From a checkpoint of a small image VQ-VAE: encoder layers 12, decoder widths [32, 32, 64, 128].
Rows from expert 1 of block 3 of the encoder, named by matrix and row number. Rows with one number belong to one neuron. Each number is 128 + 24 x the weight over its row's rms, rounded and kept within 0 to 255. All counts start at 0. Numbers have three digits each. After the name is the row's rms in percent of the matrix's.
# up: expert up (encoder.blocks.3.mlp.up, 4x128x256), inputs 52-103
# down: expert down (encoder.blocks.3.mlp.down, 4x256x128, transposed), outputs 52-103
up.7 120:135138129135131130141167149109099144146133132065177112122153124093078126137104135141060137144133145155108155125061119147169126115137144066152111152152146149
up.8 084:125114112062099110158116125164140151094112103119096087154124115133143123136152126129136113123124150090118151123132127147121091123147116091158148130160146080
up.9 099:100131157133098127145138115134120129129101163129158110128147143163090110135114120129152141131105097108116155145128124137122160124188126107117135129174108168
up.10 085:062153136118109148114117152125124159117155096105141099120100133141104124141132111156140131142107138156149153123147150094131119134108146106104154138106174100
up.11 099:109151098128138139109143127119114127113086105150080147130157154143052115126149130150101101112153139112123137134177118125089133134093100140113154108118160108
up.12 081:077138145100083128117164108128083136131112108157139131085108121109129100092115113117152128112125107156103116102133103114114120146158168117123150141114118133
up.13 097:100131135120127147139146132110111153116114150143130149118082090111196129110126099100061131119120147073164129148156113159157119124125112091148117153065121142
up.14 096:084128186114126124112133136093173146137102143142122128127130116129168103086119112150106138140139126104154110129114118101114143139157129147126140141151139138
up.15 087:138120143141116168112154138097120127138123188167067157139117125108117150165165143134118128124173112152107115087096109109157152153100134091147130108149135103
up.16 101:138105117117095101108096108136133161140153134197077172124099126129123128167124141121107124106109095119130121097152129122131064188096122112147100138119133146
up.17 096:137122126125120117182155138138141112132117149122161131125138189134141134114151111143144120108148098136102131087145132171121112109129124087159108129158054150
up.18 101:117109115125091143137066127144129176129149113148024115117151092151117122131135118134134149143141125133112144129177103151104110138123089149153134125137134180
up.19 089:136154152120111129103136112107092128140122088170079126106127134114089157103124137117143098123111117104147130122139091111173143150132126150147146142084059157
up.20 093:112127165121128146118162124150137150091123113103129151136143066109133117127166118164152155114095140133133119167089156111142151124144127138152153123123120143
up.21 119:107147168109144148102134121118110107112112088106101077121137046124079124127143136113117183110134097105119142111136118084141139132142136158110145135142164153
up.22 099:100134124098161125121140132077141123167126130183066116093153113134111143153085138133130114132119140103141104142098131132082111150139149076118120141164144154
up.23 114:131131095115135134120153126132128139150092138082161108093138149114123124132150125123156174078140139143188137152173102105124125110148124111114117106118103175
up.24 091:157110155128143147086138138112093113148166117111036124156115121154145116151118128117147151110121148115108115139123104155127156139145129149094096098141106137
up.25 115:158111127126080098141128102149152166102133152152100105138141117113147134129146149109178142142111132158128104144142168116109108139152139086163146111094127131
up.26 101:141137144143131112123177127122126111144169119106132147118087170130162131131103132124089123122152131134128109151110154126168121145116113134127130147115161125
up.27 108:111119139097176132081148105122100121105117157161168106124122134149108142154115090093147180135136112081184148120143116141152166122137105073110142166148119138
up.28 087:127117131130101139124082111103169142155137129110146174122077136116126136126113162123113093139137155134107098148112119141145136107128145174103137116152141082
up.29 111:109102137121153123084182107162092107140104172130158147119133138115159158107156123152115160143145134135150122124110140112163089130123096101086146121094139104
up.30 103:157122140103138089142113137136111126141141150142157167130121100115132119137102122127115128165108119156168112131155157125104106102129140134117142089118191081
up.31 095:121118135124093173117118097128096137102136064110123174093155113144135176129105147125149116108112143151161141145087109117140126138148117167116165145098111126
up.32 092:081123150124180122108094146110152135142128136138150136121111129153136098127096143145126108117136130106117148132161151108124138125059131105089117124167149107
up.33 106:118110121124147112114147121069084158127123155140160170110104165122155126166090127148141119164190097127134147131064131137187132132165143051100169140116109150
up.34 104:137128182113150132130112151115088138115133134117156091128175089159096121138118103094158172162139144137178155128096134134122116092122124179123119114175128165
up.35 102:115132154128163160156108161086117144156122142101156111121164170119126111075153147130112139138120171165149146122096098130122128147125165098159121122109145124
up.36 111:163126116100072150168153132164145146140106124146110129139110127129116129115185111108154106120124113168130123153118146146108097137113136141132102130075102133
up.37 091:117087128113093144093094114121152116119127119130093157098130110115129150085111130186076118118128136115114098153137103107129113125080117177145103123110177157
up.38 104:117088122110131137158159094141126122137131164181130067113131148144125125088079156105142132124108184143128137146094121125139153119200122135113134154162137109
up.39 101:114145126068129165074080134127184122139119143132106137105127129119091111127116146123146139111094119151127146137185117150134101116139156170149157112151147098
up.40 109:120194121110129122167125133082115106128126116143144114108153109107113120104083162166135134140115111111151136092072147120136133169140125124115094099154113126
up.41 102:109132154084177155072163120049091108154090139122167087105134113123112136154133138117134147094128154114124106156099112110147132148146131115123148113139115090
up.42 101:121134104108125164115114141126133162166132093145065118156152137143098145095100097088145123099115152179141160128088132134100101127115109134144145140155145125
up.43 102:073126130154153128061129135160138125092131176143137156157111137162199136157122133083133133104152129114156128132134129132151157114139123088092127136149167091
up.44 113:144119124102086109102084131127159119129117113135110177140138075126146126105112084124127107155113121137095143095139123147114109131146120134136116138135109129
up.45 102:208126138145115150133107179120096125101141165096107075089082138135148130118183153134118078148139111126102129108147158159153110142132145094116113111120120131
up.46 093:154142131134117113099127150120139118122102156131100119136103132137177110137098129128132167136154139112121152098170129128127152111122106114086149113127137131
up.47 100:122155145130124140136087118155114108103120103178088133154141038124115138218133120146124136102113135115149135153131120118126141130115147186127112147118166097
up.48 111:140137133151132122154112134183144088134140147119138178110110166115163093109112125173139104153137126159136125127177137171114157120124122093124121112098161115
up.49 092:109127129112150117100140123104108131147100107086123172110141134132175155113156116155112114129146136148123154138133098123129159147150131147117121135148102121
up.50 107:109166113076142134132129107106150153100174119131107138125145120132145140147154119112167109142126126135151169154118146150144122160131130115126069123100097126
up.51 103:113090209083144170092160138139177132106141124131091158124136078133126129168128128129135111119140113141125115134133094151143118116128103205083176120123138113
up.52 093:178120091144152116128146127054107114104113089108127107125128122141164109104141140103124105148156136150108146142156121129128165095093137149088141094114165196
up.53 106:120130119181184096112104126130093110163155134107131160113137189136116133173136180111118108125120155139106148123135138178137124127117140115140123130155110088
up.54 109:107114149129145137115149149096151143110114180166103125109164131126126118140102149140113168124121130146136116118034107127142114132157127069111121146143097124
up.55 095:099121152151082089156125127156117142105109127138117150094129139138166110137143123138127185118160086174127120134143137067135101122145136120119102128130162114
up.56 101:110132124128154139113118165125109115120058162116130082088134149135080124124137123143117122137122146119169110145116109129125128151120186113141122124119145106
up.57 094:161155101138075118134106118145133112140113103153102117138116131069124144159125085139187175130184105139146113130160135115169143138102131174153086129094148130
up.58 094:097140139139123144098149138106137131149128092107127115161130138142152152111072121113109119095147121182159147141131138123128097127119115099089110114082177129
up.59 097:129170115116144144095106151098138135106145157027134124108148121106155126141131110111111149142076117111143136081108094158114156152117145104120154132100153137
up.60 104:116122126124118144133162136092108146111186107119163116140108168150108110145116129106147140125155138145087121136141157121128066146138130089157098139129109124
up.61 076:117135118164110133121152121101154141148153117107075133098136100136100125177111139140148119101173135121124145109113120162136142133152164125110116141126144113
up.62 097:145124142118109150122131114099085133133185107131111133135118109137086154160109172161121120121132130129122124116128144141187098176131173111151104124125142129
up.63 099:115130145148139117168147144118163130098174169058131189115115119143103098121088103127094173142150078149095133128106141099135154114141105120107129121178151142
up.64 099:113088081082103168106081133125168167159090106199082144129131069161102123111144091131141136139128119134112105140119131147110102132203158153117110103145097140
up.65 093:081117106112131093102130136098134132160115132133100074112138120153105157098111137102130114140168104127144145165119096179149092139112139072169149125137133125
up.66 108:104170100119111141133155135138104109139080142163093112139133129110143153128114129152124110103145163141113143144125116126161146105139144102155127151134130082
up.67 093:114098106098146104107125137111126125126155103138146097144183084099131174167152132082097112138112101052140168142140143115126119070132117115137138144158144131
up.68 108:100137159134093136115125103099126111125139139125070117119132159142165152126119124159132123165140106108097167093180132165130156098175132122110125077130105133
up.69 091:103159127095124093141112131127117135132098122111104137173115098124130170144113147106122129143108138112151114116156129145152119154091130080102095142065066101
up.70 093:155128155131122144141107165139146116121143140157138144081107145140107092094152156122123098170125148160166120136061135151140082134134130087142143103114114102
up.71 098:131135096156102110094144125099108107117120161146111135138080150104143104123116128144186134129148152111112080110171138164111116166154104104097081117109096097
up.72 104:166117104145146153071127101100131127160140139146160142131141117181107119126085140084115109157137138135147122136076109100149143129078089146099149120100147128
up.73 111:158091139148150120121174125145122119136122163093208126147102154095175127112109100112113117137117168113119121148069119131133155100122139143100186153105119105
up.74 101:078122128143113137118090114121090153091109167124140124122117097158134167115132114155132117131136119094136122177098164162077171133202118110144144158111106194
up.75 103:134120114144095103143126145115123138135139151146129122151137108130087146109087118122145205149111124108176122100125121131142163143129146103104166107082113089
up.76 103:106137102112124129152191112183075112134099171155074158139144112108141115141138119114117163127124140128093152137158111147102151110146124124132125127110142128
up.77 095:147136111158133134134118114140160100120123160126187150117101151141103092132130136135122097144148140142115132144158115137153137100127125084161086119130088134
up.78 098:141159115128109092165113115136127107169108151122192116147135122123141137106093119144107177090110139127141136131178137080126110159104127112108134136111139123
up.79 094:148107163132104128119102081174142131114147113157148115102117130165171141126136092125130108138157115105117133109141145122109148124114099173107149126116119127
up.80 097:087128127151123107127142092120142128121130185131152096117087085143093135127119120137140193126172122069109110116147169146117132147160087110131119137155120114
up.81 101:115110108092136169132146115145109137118104074120137094106142085078090115125148140148108141138128130164118108146128114156113100158124141122153110127115071136
up.82 080:127145106171136095169152123151085128114099140082149111133145189132105103114087119124123150166139164120122132123091127065107132125113109102140118125107173058
up.83 111:104070161114089136107078124153142142098120109165141152094136117136081113115128154130117182135138132177139121143088118141168119105159171123148104128099117135
up.84 102:168183105151205149128113167101115149119120136127179127111105089157120114073119112088080124131130158118146105122126118156161142139133128140122126136131128114
up.85 106:129147162150166142074129163113096133120127143138129130091159146163167138138198155121101141100092143120173148085134097168154096127096103155146116125097126096
up.86 096:057125145091150116109116092105150124111134086129144143137157144165105125167111130159153200118163132163203116142079140136093143131188142110106125160087129123
up.87 098:096111149121147123120104142118113090157116139213137080147103094130127132140091144131136110147129137121146150147113120114146126135162163125061122127134134106
up.88 104:133129127148180124141099128136147103138119132056172130136154123130086121166096116103111124115116098118146165127115108182114150122147125165084133140070104135
up.89 092:150118112130102142131101155104174115119150116056146113125126114115148106102095119153152166180121125109162146123110095133140124119179139101111066130135131125
up.90 088:115096137109087106199128132144147104120117126153119129108157152150154141138075154153129089117131103090109131105129190095141145119104136112127140143123121151
up.91 100:148166142096156100159150139139111121102168142201017076095104138144167138117089143148152185132136114166130131087042157116121130156157139129125149138132139108
up.92 101:133137115103105129128108120105140107109142133140168141113103132112134147146147130102106145169109141163140125116184107165173099133129125130111138119085112134
up.93 099:143153116111122160127096147151167112122089105207104087133122106121115116117142107148143139139119135124109131100122119124140091113149125191170119123118111139
up.94 097:157114123066114128104159122100137129158080111148091102103132115101144163154139122123060118109086159150105133155125106113164116112133175148181120157183132138
up.95 111:130121100123122157110118163086070164124118119094138091140134127148109104146104117099109145167100093136129129138025127163154097131109089120175160145115132163
up.96 112:138141115049090104121077117184141129118146074104134150148126080139144109138123162128122080122091102094100173116124147143122156102163155128131138154182151132
up.97 096:144118139139088120106095133125122148153160130112103098133112132094130121112145167165161143124121140150133125121086129083130145128145130133081122147101094118
up.98 093:139140130128112147117130131129100121126161133118126149144125107137119162085147138127140200062133148120080111128135138154139122156078105108123134105106152117
up.99 096:125092113099132126156126086120175127133152103154140101137104109143122152160127125112127131120137084099129170117156105126132130116103095159130148133195114150
up.100 090:160106155127175102164127103119141134137123098136115103099085093108136160114181133129146099122139099113144097132153102135168109140071108093122144112117113124
up.101 103:145141134114131126110174139116056103097143100191110121109133103112115119126082161118121113157108150186118109107137111129154126132126171160143139140067142139
up.102 099:095150109159143118172152132096139106120147094147080123110157143134111107130135139140140121145143115157125108126101146105138113167124113171146170093137150098
up.103 096:133143136130143128120125147127168144110153122151154108111107136143155129131109104118143091150100102140134123133132125128153112145128139148130150129072122109
up.104 100:133087164086121141142159154092125118128093146108152105153120174096158133145069096143122109141118126132088139131178141139100099138133167133125148142130140120
up.105 094:109123136104112190124084124099119106101116094111147167170138176151133179108148120110099130122110126130078117114136101153127161120115141120125117101116102108
up.106 091:109104099115134085156128135123111131147139112164126205139122128124097100163125145163104131139102144133111141143098134113158113124120147165160137144114164131
up.107 098:110110134104160135096130134139101124154085096210081086099135109078104165147135161149118105152122145117125144138125132117118160103126100125112137118096119149
up.108 106:135110138122114117113131096150180119131128144142079149133148146093155135128117127137112093136085140128142133124112139114126128126119133084116102152060119117
up.109 110:119140112158101098130115107155164096128111147104125150159166091090121128158092116137113126132187105128091152111144135096136128109140123148131097134166113156
up.110 092:166159124100111126122114167170165148118088106093080173140142095115049153147138116109109148142140149124130110139171116112144126147116087108145074095112146150
up.111 089:152109108111120155170114126093091153120119099182118152100132141157126100108092123150097121118145142117096119139128163119128085112125115088079153141058098154
up.112 082:146121134122140144125152111126117143128129144071114076142110116131107072139117140130123132116148133097140157128063115109128196129141153169117126121130144117
up.113 116:152160124086140152115144140071164123117094105130106084133115076123115135120138119136099173114126122132104113147140143110126147130151143121135139119109109132
up.114 123:136102160122121125102158143162068115122147143146120154138088130089112117109136111151163130100124152110150106153176118124110126160155114071124110085113133137
up.115 093:193117083178139139091117119114137154143114096119122097110136124135136107156098194087162112125085174125129134100184125191131125126092145140116116130096096101
up.116 093:148131171170167124117152140131071144111132163079164097098112091067166109113141120132099102142164129112130149095088140107119114122148145115092137161127127170
up.117 104:152111155142108141159104153099150150107132102121117077115144037114107070139113140160076108108137105124116125117071142168119072140163141173135141153158105133
up.118 097:163139128132150142165123100133149146121135133143159114117115110126093118141054122160138128144099138134122124112145157150149066112122137124149146125124171111
up.119 105:107119099179179118079163116105118119135147185176173128120094121103147133120126143126145108097119110144142138101142126142136136154113133128097119109132145135
up.120 095:103125133108129084095098171158147136115150141141089123120136087143119125142141148136142176140117149119086144122163130120122138119124125121113153136134130131
up.121 094:134147127152140121113148143089101109137143108171167157144138131116146101114116111156090155095114120144097140094136149163159118124082160089130122138122160162
up.122 095:119135135115122128072110130096112141131151153101123082098133125121153123112105138109157152108133129141158128149111152122130146143130121168148082169124115147
down.7 119:149113175095135147094072121093133122149094103090176152103127103115189145086116151136097108101132137147112138140153073150140149100156125163148138139133114093
down.8 098:132131155164129160138144114105113129166118161198122154132104135105126137152120125146134114124135150148125096145131153172099171133117146095157147112099060123
down.9 102:071119098107132103100135136162126150124117160109124142164123143145125133161123125160125102134159099108148179123122171096109117120162099119148129131173146176
down.10 109:119132144077105114146144155129166121095147154173136161130116069156135118142105155123128103103140135164167123112123110123109087098190144150130138116150153132
down.11 097:157094122174131121142115121175102121130105121154130123148076088099083140108119171136113142145134183126146084151199136154089129111120114130138159121128149174
down.12 106:085171187129129136155103124152101124143123105144180093112132124129182082142104110094099143167180136133126117134123111088152087102134113176136123109125133117
down.13 101:103142115112117130151104110170131123135156143150133099145158135138103144137168110129124138097116132103109144135153127121112139175151108144115106136153128114
down.14 098:163119111122108111142153155112092102096133113142121127138162174122071136115106163135053085186124122108124127167127142111127127121124125116141110110144130141
down.15 091:133129137135110131135119111083124076132104128167159093128149078123181144112151137114127151096191118126145089115128124120151088163128131077128160123114114154
down.16 118:108165123141118077136146101160146122137145124120161147137124111108079114154149100158223160122148144163130213152119120147075160125139127140149140116104099154
down.17 099:099133121163148147161123128130106108112182085127147124116105159102217194120140125151071116087166143103118102127109100135078098151122153140136100111150147086
down.18 098:167119109150180140068167098165099105160093178138094142147102167148080149130115187103130108129112146113067135111178138112134171125059122129127140092140144138
down.19 101:130155137141106136125094101102083151178132166138161119097109153125127133073106149120100144130118125131120120106074127133131147158144100145162133096144078144
down.20 088:089161128139151120124106165117162126160132141144118137104103136142179122113136122109084133158127114127113143111134119144134107161189113192162110146107103118
down.21 120:127120121189124146130121175137117123133090137151182121145147157111087140140137114141185114134098147141092133108114122148127129114125130133145124125124113125
down.22 101:160150121121125133149143091129104121118180128129038078084133177123169141092167138132106115098154123139122108139122109153127141129121136117153100118152088142
down.23 112:134133123191145157112135161108117117162139139196151114103123144116136126101131148070113087128138140129151172101082134071139111117114108098140125143125164120
down.24 090:121135128144149147166122147126080152101073094165119137112122098109136127112097133136089157093104090157097126121173137098082147133150110135153123121087161153
down.25 103:102178140133159136136081120128131109132117149095163105109143163168128146149137139154177086155178128113132163124087134161110124142109138147106095142122097123
down.26 106:115147112205157141147175113114137111128110159138114093147129108157140169136151125125208105126142158120143152097131137105112144159082118123135111124144117109
down.27 095:135118123129143078142096120136144122124128158080135155141096113130119107145111147147128158139135106138147166092150132117123158128129130125128137134164134145
down.28 089:138119124128160127102104151136124126146148148052047211139146134132117130140102093087110163109112171122160133114125121087146149104178129122093141140158131135
down.29 105:165135137123122123097173084146170125122166149126084151138138193111156144083117143127122119143100138114124137153111151125120134135132130190123128138121130151
down.30 098:142147126125099136105175112129154139164120118111127118141139092141060166115162112117134185198074143144131132199096110110160127126137116140123126092157133116
down.31 100:090117145096124123079135129094128154101093122149108131140161129141158145147167134084181129088136150139091105124173170138133127145031112149139139134086108176
down.32 100:112136127165154068128082091173170141165123093137136135149099078142140113121119137152109130151096132130133112148137132146146104147087125149115112126151148095
down.33 099:089119121138146119126128159136097122135152167150150093093109084091141101154137148109139132167143127078117095120089129145168137113126117142138136164103169148
down.34 092:084136148142123120127150131103117131159120076119105114110124144144136103108150146131113133122154112130149085117115136131134173133168132096140141183137136121
down.35 108:123089117129115155127185139164128147149130126118146110148176159149155119100087119123103128149116133149138120132076128133156101100164133155125171120104137141
down.36 109:144105126118100165099112123130122119134115133133207168136117148118178130126140095102093118059115147139134145154134148161110139106132132159102098126116126110
down.37 110:131090130131130115123146120093118129126095126109117132132132097120106167129132142135100120140103144117142151125120148122123135097144108152126101143133185108
down.38 099:125131114183121110154115140118155135139129126135165130140148095116135132124121127152116179099138107115123133124131138131146141149145088143075154175132126131
down.39 108:137105140181137124107158125186125129126129128115134073126159171164050129156109132148107100138125155120110132172193138101144144182122122150176109083107060129
down.40 096:095101117075132135155143094147149121130141110126134136157127145124178128124171109093146134168128150132154081136107106119111096098151147169111140141145134159
down.41 097:118092129124143127110074146122098135154121106111120113152124101101178109111130130139156146116145125112104105132193095126105167120135114116097121122141156118
down.42 108:122146127155121127125122122142189136111141118110077112117140092132199093126148136151155135128105095169131110099162139152137101107111164078097103108121067130
down.43 091:180131126103157157108090105094117101123118123137122124099130140118113124136103150103135187128150150117165112123101092150146102117166137105121148170108112109
down.44 105:130127130134135133116112167121097125143151110134126146136161156116090140162107120140080119118128109128082168078151131114133167124184118132131092154186117133
down.45 090:134155110109104096114132129129138112109155063173094144146114122128106126115164123133154127096141123169162124126139134119105121126106142110152125122129151126
down.46 095:157132138083118125146114142082136124133119131113140127122121165100113112125073104120138145039134115123116143125126146138136077144121113129103138122105162096
down.47 108:126112125148117121144134134135119128121147115110142118160125153134066103139165140145083120146136141131083113143159112113110132108126135132103155145126107100
down.48 107:131142119095123131104145112127156150134108097118158124138135106115130086137162105128117119165133123153169111122082114121149135133121145165142125111114138077
down.49 107:113182144093119130094119135106174118122129135190086142118123127157161119126137118143112198110136123119091127137100161154097138104161118125167139155131131110
down.50 089:113134102121150149086163108129142155102104133082111096101096120130127145136100094121133122134129103162132133085141136127125155128153099095142112087099120161
down.51 109:147104130129124124085111147119127131135128147205080144142112114138066125124096105129123111112125108100122124147173126117128146077129161120098133175122153129
down.52 094:118146130066146138135129124155138144123129076129181191109140136137147136145123087119145133161109136106208112150195093154126105123115125151150130144116179106
down.53 097:190132114163123099138109108124133099144080118138085126133115162179122123122098120119146149098099121126133134121194178147064189115106104098101160143103144118
down.54 104:093137119105117090149129124101081159091128070081111130122105132146209113128120068109083153117097104142133153133133141156151146157090122140132112116098126139
down.55 095:129133122114111141095111089122155138125151122167063146133126147165135119123130132144171132112110136082085105123124133172126113138119123142125130103157109134
down.56 106:114141113127109140122136138197120131100189153123099107122142118133162136099115158127102146149106113128113135107056134153138080128147182124143120105132135140
down.57 101:122146160120132133136151116110142106129137118150075188119145128120109163116114109129220131123196134123158153127139111130112099157166132094125149141170162094
down.58 097:135131111146142096141160123125148140136143122134150156174109123114093143127135142129157129121156061154100111140077146145153083132112081130144129083131170168
down.59 096:117158136098137136152165168136141119094149123171165140141143143136140096122157142168091147146183137112132107135111123098119119121090137136157144110114144106
down.60 099:120096129126131140117152126114121113128144087099143145115104192099104146152134097118098131141129116137119129116113127152112136122102099201123118129110098122
down.61 087:189133169087116113159129136142125136083116115130141090141137129126157126139091131145127134100145117153170140145151134134120143133125106142118142129173160107
down.62 097:124114148152130153103149139108152112117106104124126184113119110148203108136102130139135126062120151152121092108104132114067107121174128190097114109136196150
down.63 094:154105154116173113137107112140168146075113120222153147143119106166162133165144146088141168140119134085155109129162108099113144156162125119175122100115132116
down.64 103:165112133134138140135114144134114110169149162183090101151138109152116126157151124135154103130137139150113096111126147134124080120089107184085120128090103148
down.65 095:142143133119155126136096108134134145119074162086081131107115130106173161129168136120175077143128102104154149132075127070167113154129134160151114097085116136
down.66 101:107134113140102157096128133127148141130134151098102120093108171146182148112106139148075115160111136120097100110094147100123146169114144118141100152163073182
down.67 103:108129158135082148131102160162119131134110142122104184131123130151111102104134110107139106148073128167094124151155108138150122183131167122121107141128117096
down.68 102:121120133128150115149078137120101118130111126119144204115130124156119093111132151148150169136122095117099125098078122125109090156102192090136081109139150126
down.69 096:094140113145126101150142133088121146120153163105171076096111174109159101132145150113137133128159126157113139118135150123117115098093111069153137116116140123
down.70 099:148147147132111130097137117093147130097135080151130152125103135141159121093138089090117120102138121144142125132121138108118117113106148120136154123088117148
down.71 103:129121156119091138103141133140147126112125154086138155130134140092096122130100141144088121113114140081072095142133146147155074093110153109164148104132154157
down.72 109:181127114101118174109144086143160126111122175107123054119085145110129125141097130109105100174159123145130092135129159071179095099077109134110147119115140138
down.73 102:108160087126140161133130150129110127129136146068151098166127141143123118105144184161155124133109137128135175151121158133127144119106150136127133132142128114
down.74 095:143151148136090140143116140123085142127184133153169111098141134112129120144118117154071130125113126179170137107131143095114159077156158122112117166154126136
down.75 102:101179118119097081118070132109132129118150153174129125130117106129094141145152126114169106145118128092150138124149169126108161117080133143164136165142105129
down.76 102:127138120119107131115097121100097115132112109124089181163133090136074081130124101138114145130135142127116088145152116160135088124129086142137145144131164132
down.77 103:099120102089133110132129114181132154104084108150139104117137138144176140126116108130163161133126105160112137125146126113150090109154153118120120113133102162
down.78 116:120105122116125117174092194157094132123175147121166118113141108144094090118080174148073146192097155107121128167116121116131088096126151111150136122166199121
down.79 106:094103138185108141155130130096077125128123086134136115139146144147133152136136136119115143094140108156103132107120101158145153110162150132125110139103139139
down.80 087:135150118108106094101090126134092121151124150145198071139143108099135113142134140109107142144122169152143157121108146150124125151163150133120173138132145073
down.81 099:137132125124120160130174156073164156121132118103071096130115152119221101153118114127141135122121101152127122108097144085155089122133145092118122140067115082
down.82 086:109124109122125108112179125130162109168159133197111109142098141139145147106118105113078132100171119175147152151140127125135131117143117128145151126153135097
down.83 112:146141122153128106176094159177090104131136145077140105140093066126153115122167138175216123105114104106114131099127115140106144131100091133087111129140130108
down.84 102:137108141102136131132087082083160136101116130091145134103129120107164117162122150113151113080158126118144154142119100115142119133139149097113142135131092108
down.85 086:126118134135169155152155123105152135120130166116120149135145073185134098121130143144068150129144093091123126110117129135155178104145147086092101116179113118
down.86 095:126128089113109112122137168108092123109121159159097081124137119144078112121154116126122109124142123127125152138146140136130121154113078079102099102136134144
down.87 102:125134148170126127119102141131143106126126097074094145137110126153111140103103132136140129121140090143130104103141123158138149116093105123108159122114137151
down.88 102:090151121105098133149135121094085145088119116145135126127130172105114117094132111133135149121114143123095090148077134076102128127103147103131145099148108132
down.89 081:143128170095112141149126140100121135120157107170137123146115175100128090166168108136127144053095158130152117087139180144092157160131133153149127150080122122
down.90 094:146136121159128154133120139093117136126122125060140131135126168147053094122145136151129118166132121108137119141132096100127139156154142098119128131121113106
down.91 095:141131151066114131150111130112138120148159101154118130102151072112146086137107108133116139095154102122166151118110122126108079137136128143099116134141145145
down.92 101:111142101093123085129139144129159134116097165140114142135128136148128128139106165155133086178150118187124096093082119096131116122093117085142137110061142143
down.93 100:137127117122131128097108166138145131146132166116159091114160094162113128087120123135151096094067137168135130143129128141131155159130161105105096090142130120
down.94 096:182097126127143119088142126111160157142112157085054129151102134133092167150130122135144156073122124124162180118151140083126134133168105140116106160114138104
down.95 122:131133144089139148113127125172170182102108147079114149150141111141123129156143121129175112194078106174124164145065099090150111132059156137151109117140120141
down.96 106:101138081180133128128137139130129101126142101163151100118132146108130145158130133101147069130142120103129144109153146149117077109068135097136107128154159118
down.97 092:136163168112142138106083114121123137084102126095095112108148128147130088188127095149096130143137085131137139088144092154144098129159152146121104163138098120
down.98 098:163111110133137111100176105109147153123119153097143084102145135140174114127137142100171115105161146106108101125123168161145133127203119130142107117097133150
down.99 096:151151131197128134124114104149093116106106179107129131170146075121148099105157139110146107132115115090126109131077125104131141169127119110105142160068084096
down.100 093:100145133137159099116110146129162132183121151091142154139109119103128160136128104133126102190132098123169131135153101151127126132126137121167174115131168150
down.101 094:122123113121103142156126174094152134158177141107168134112156115122109142104133130144140172112102102110130121119168118132118124089105125130139159150138113128
down.102 094:151129130098126102148113134097178166124115090161132159131109125124044131171137124110120120129127132094154113125146153131130124131142102094157187114097072130
down.103 101:138155133151108125130146103163136156144108131067168116121111123171104096139111138115181055114152147127121071099095115161171127162138141120149120113101106138
down.104 099:125097145104076129149148146143160148115153146093105154118152135128144097136126101144148154212123127131109128123116160131126139119132106157140132149108139112
down.105 092:174125114159144147094111139107139126137129100087125149127191155154122113130154123128069167146144152150088177116112146131126109124137116111137144151125110111
down.106 114:156151143133155097146142136134113124140129146117127117121147110122079091098145114119028128107134089136188109127205078125124153146138139073132121129137124125
down.107 100:142076152120108150150102098144115133107216091068100111108106135136114128091094122124119132117140150143152098154126095132162156137142130141120145127153150121
down.108 105:116152139101151144155140089128144118133107184158143138127134146109102167125128150138084129153143155113136142150138112119128129125113132174136135114097099119
down.109 090:155121104105146167130150131139110158132130153148115145115157083151158161140139127111126154081137155121097144155178131164105178111106142144110115140137091140
down.110 106:121117127142104144129084166128117120111127093133167069159161152129091157162137134140186122095160140126112138123153128114141088158120174101122103155107147105
down.111 087:146123132104128111166134084119156149163100106147125121127101127114160133113139126139122112143113126106161082143126114128120120146119123143133156129143110136
down.112 095:164145120085151105136142106086150126105112102189149178128124042089122102135092111131100108088130136157097108126107149126178131144134125113101106099119130134
down.113 111:124127143171147124114162154091083130105083128098136104098130134114136106117127106116147131093153154121149170149166127135126156172130120102096118156119093132
down.114 111:126129118113096125135146161101141100131108140116132143140122170110115204083152150135173100079143106154123127153113112124107110094081091058125192111121140150
down.115 093:102138113070114141132184122162163115126163152105157124105153122130081121094146095147113128158127134118136120120098152146148139128144128103136106115137146148
down.116 090:055166126118112102145112095131144089169161105105078153129135130135136112117138161126202124132110167125114145135109128130088089127109135116137150131119107164
down.117 107:103083115097139087128075100174141136119112094111097157137108157099100121145129148117104150126130119150133129157149118140111112131146133182135147099149113170
down.118 102:134131138144142169125164132158129138132131146079168099132122097123113132122167135130122134161096132144161115142113115118150105140152101106121128142206149124
down.119 091:104120129109171189167146120089128149164136112102157133128110062125136160169131123132125133116097143122144097144120094143128140109076163139062127128160150122
down.120 099:129081122175125130094116154116076101131148108113140097118134119090064114113131140113156114110047130102091145132147099115153143127143139110129149081138155114
down.121 099:116085106169117137112144094107167116137142109157064131130090133123109148151134171109138141104130148117110147138143107163131171106088145128132100139125106109
down.122 105:129160140129144117117171134142109116117187158162117121111124118150111166138114131113140094160138088109103157133100127078149146134139133105144112163106151110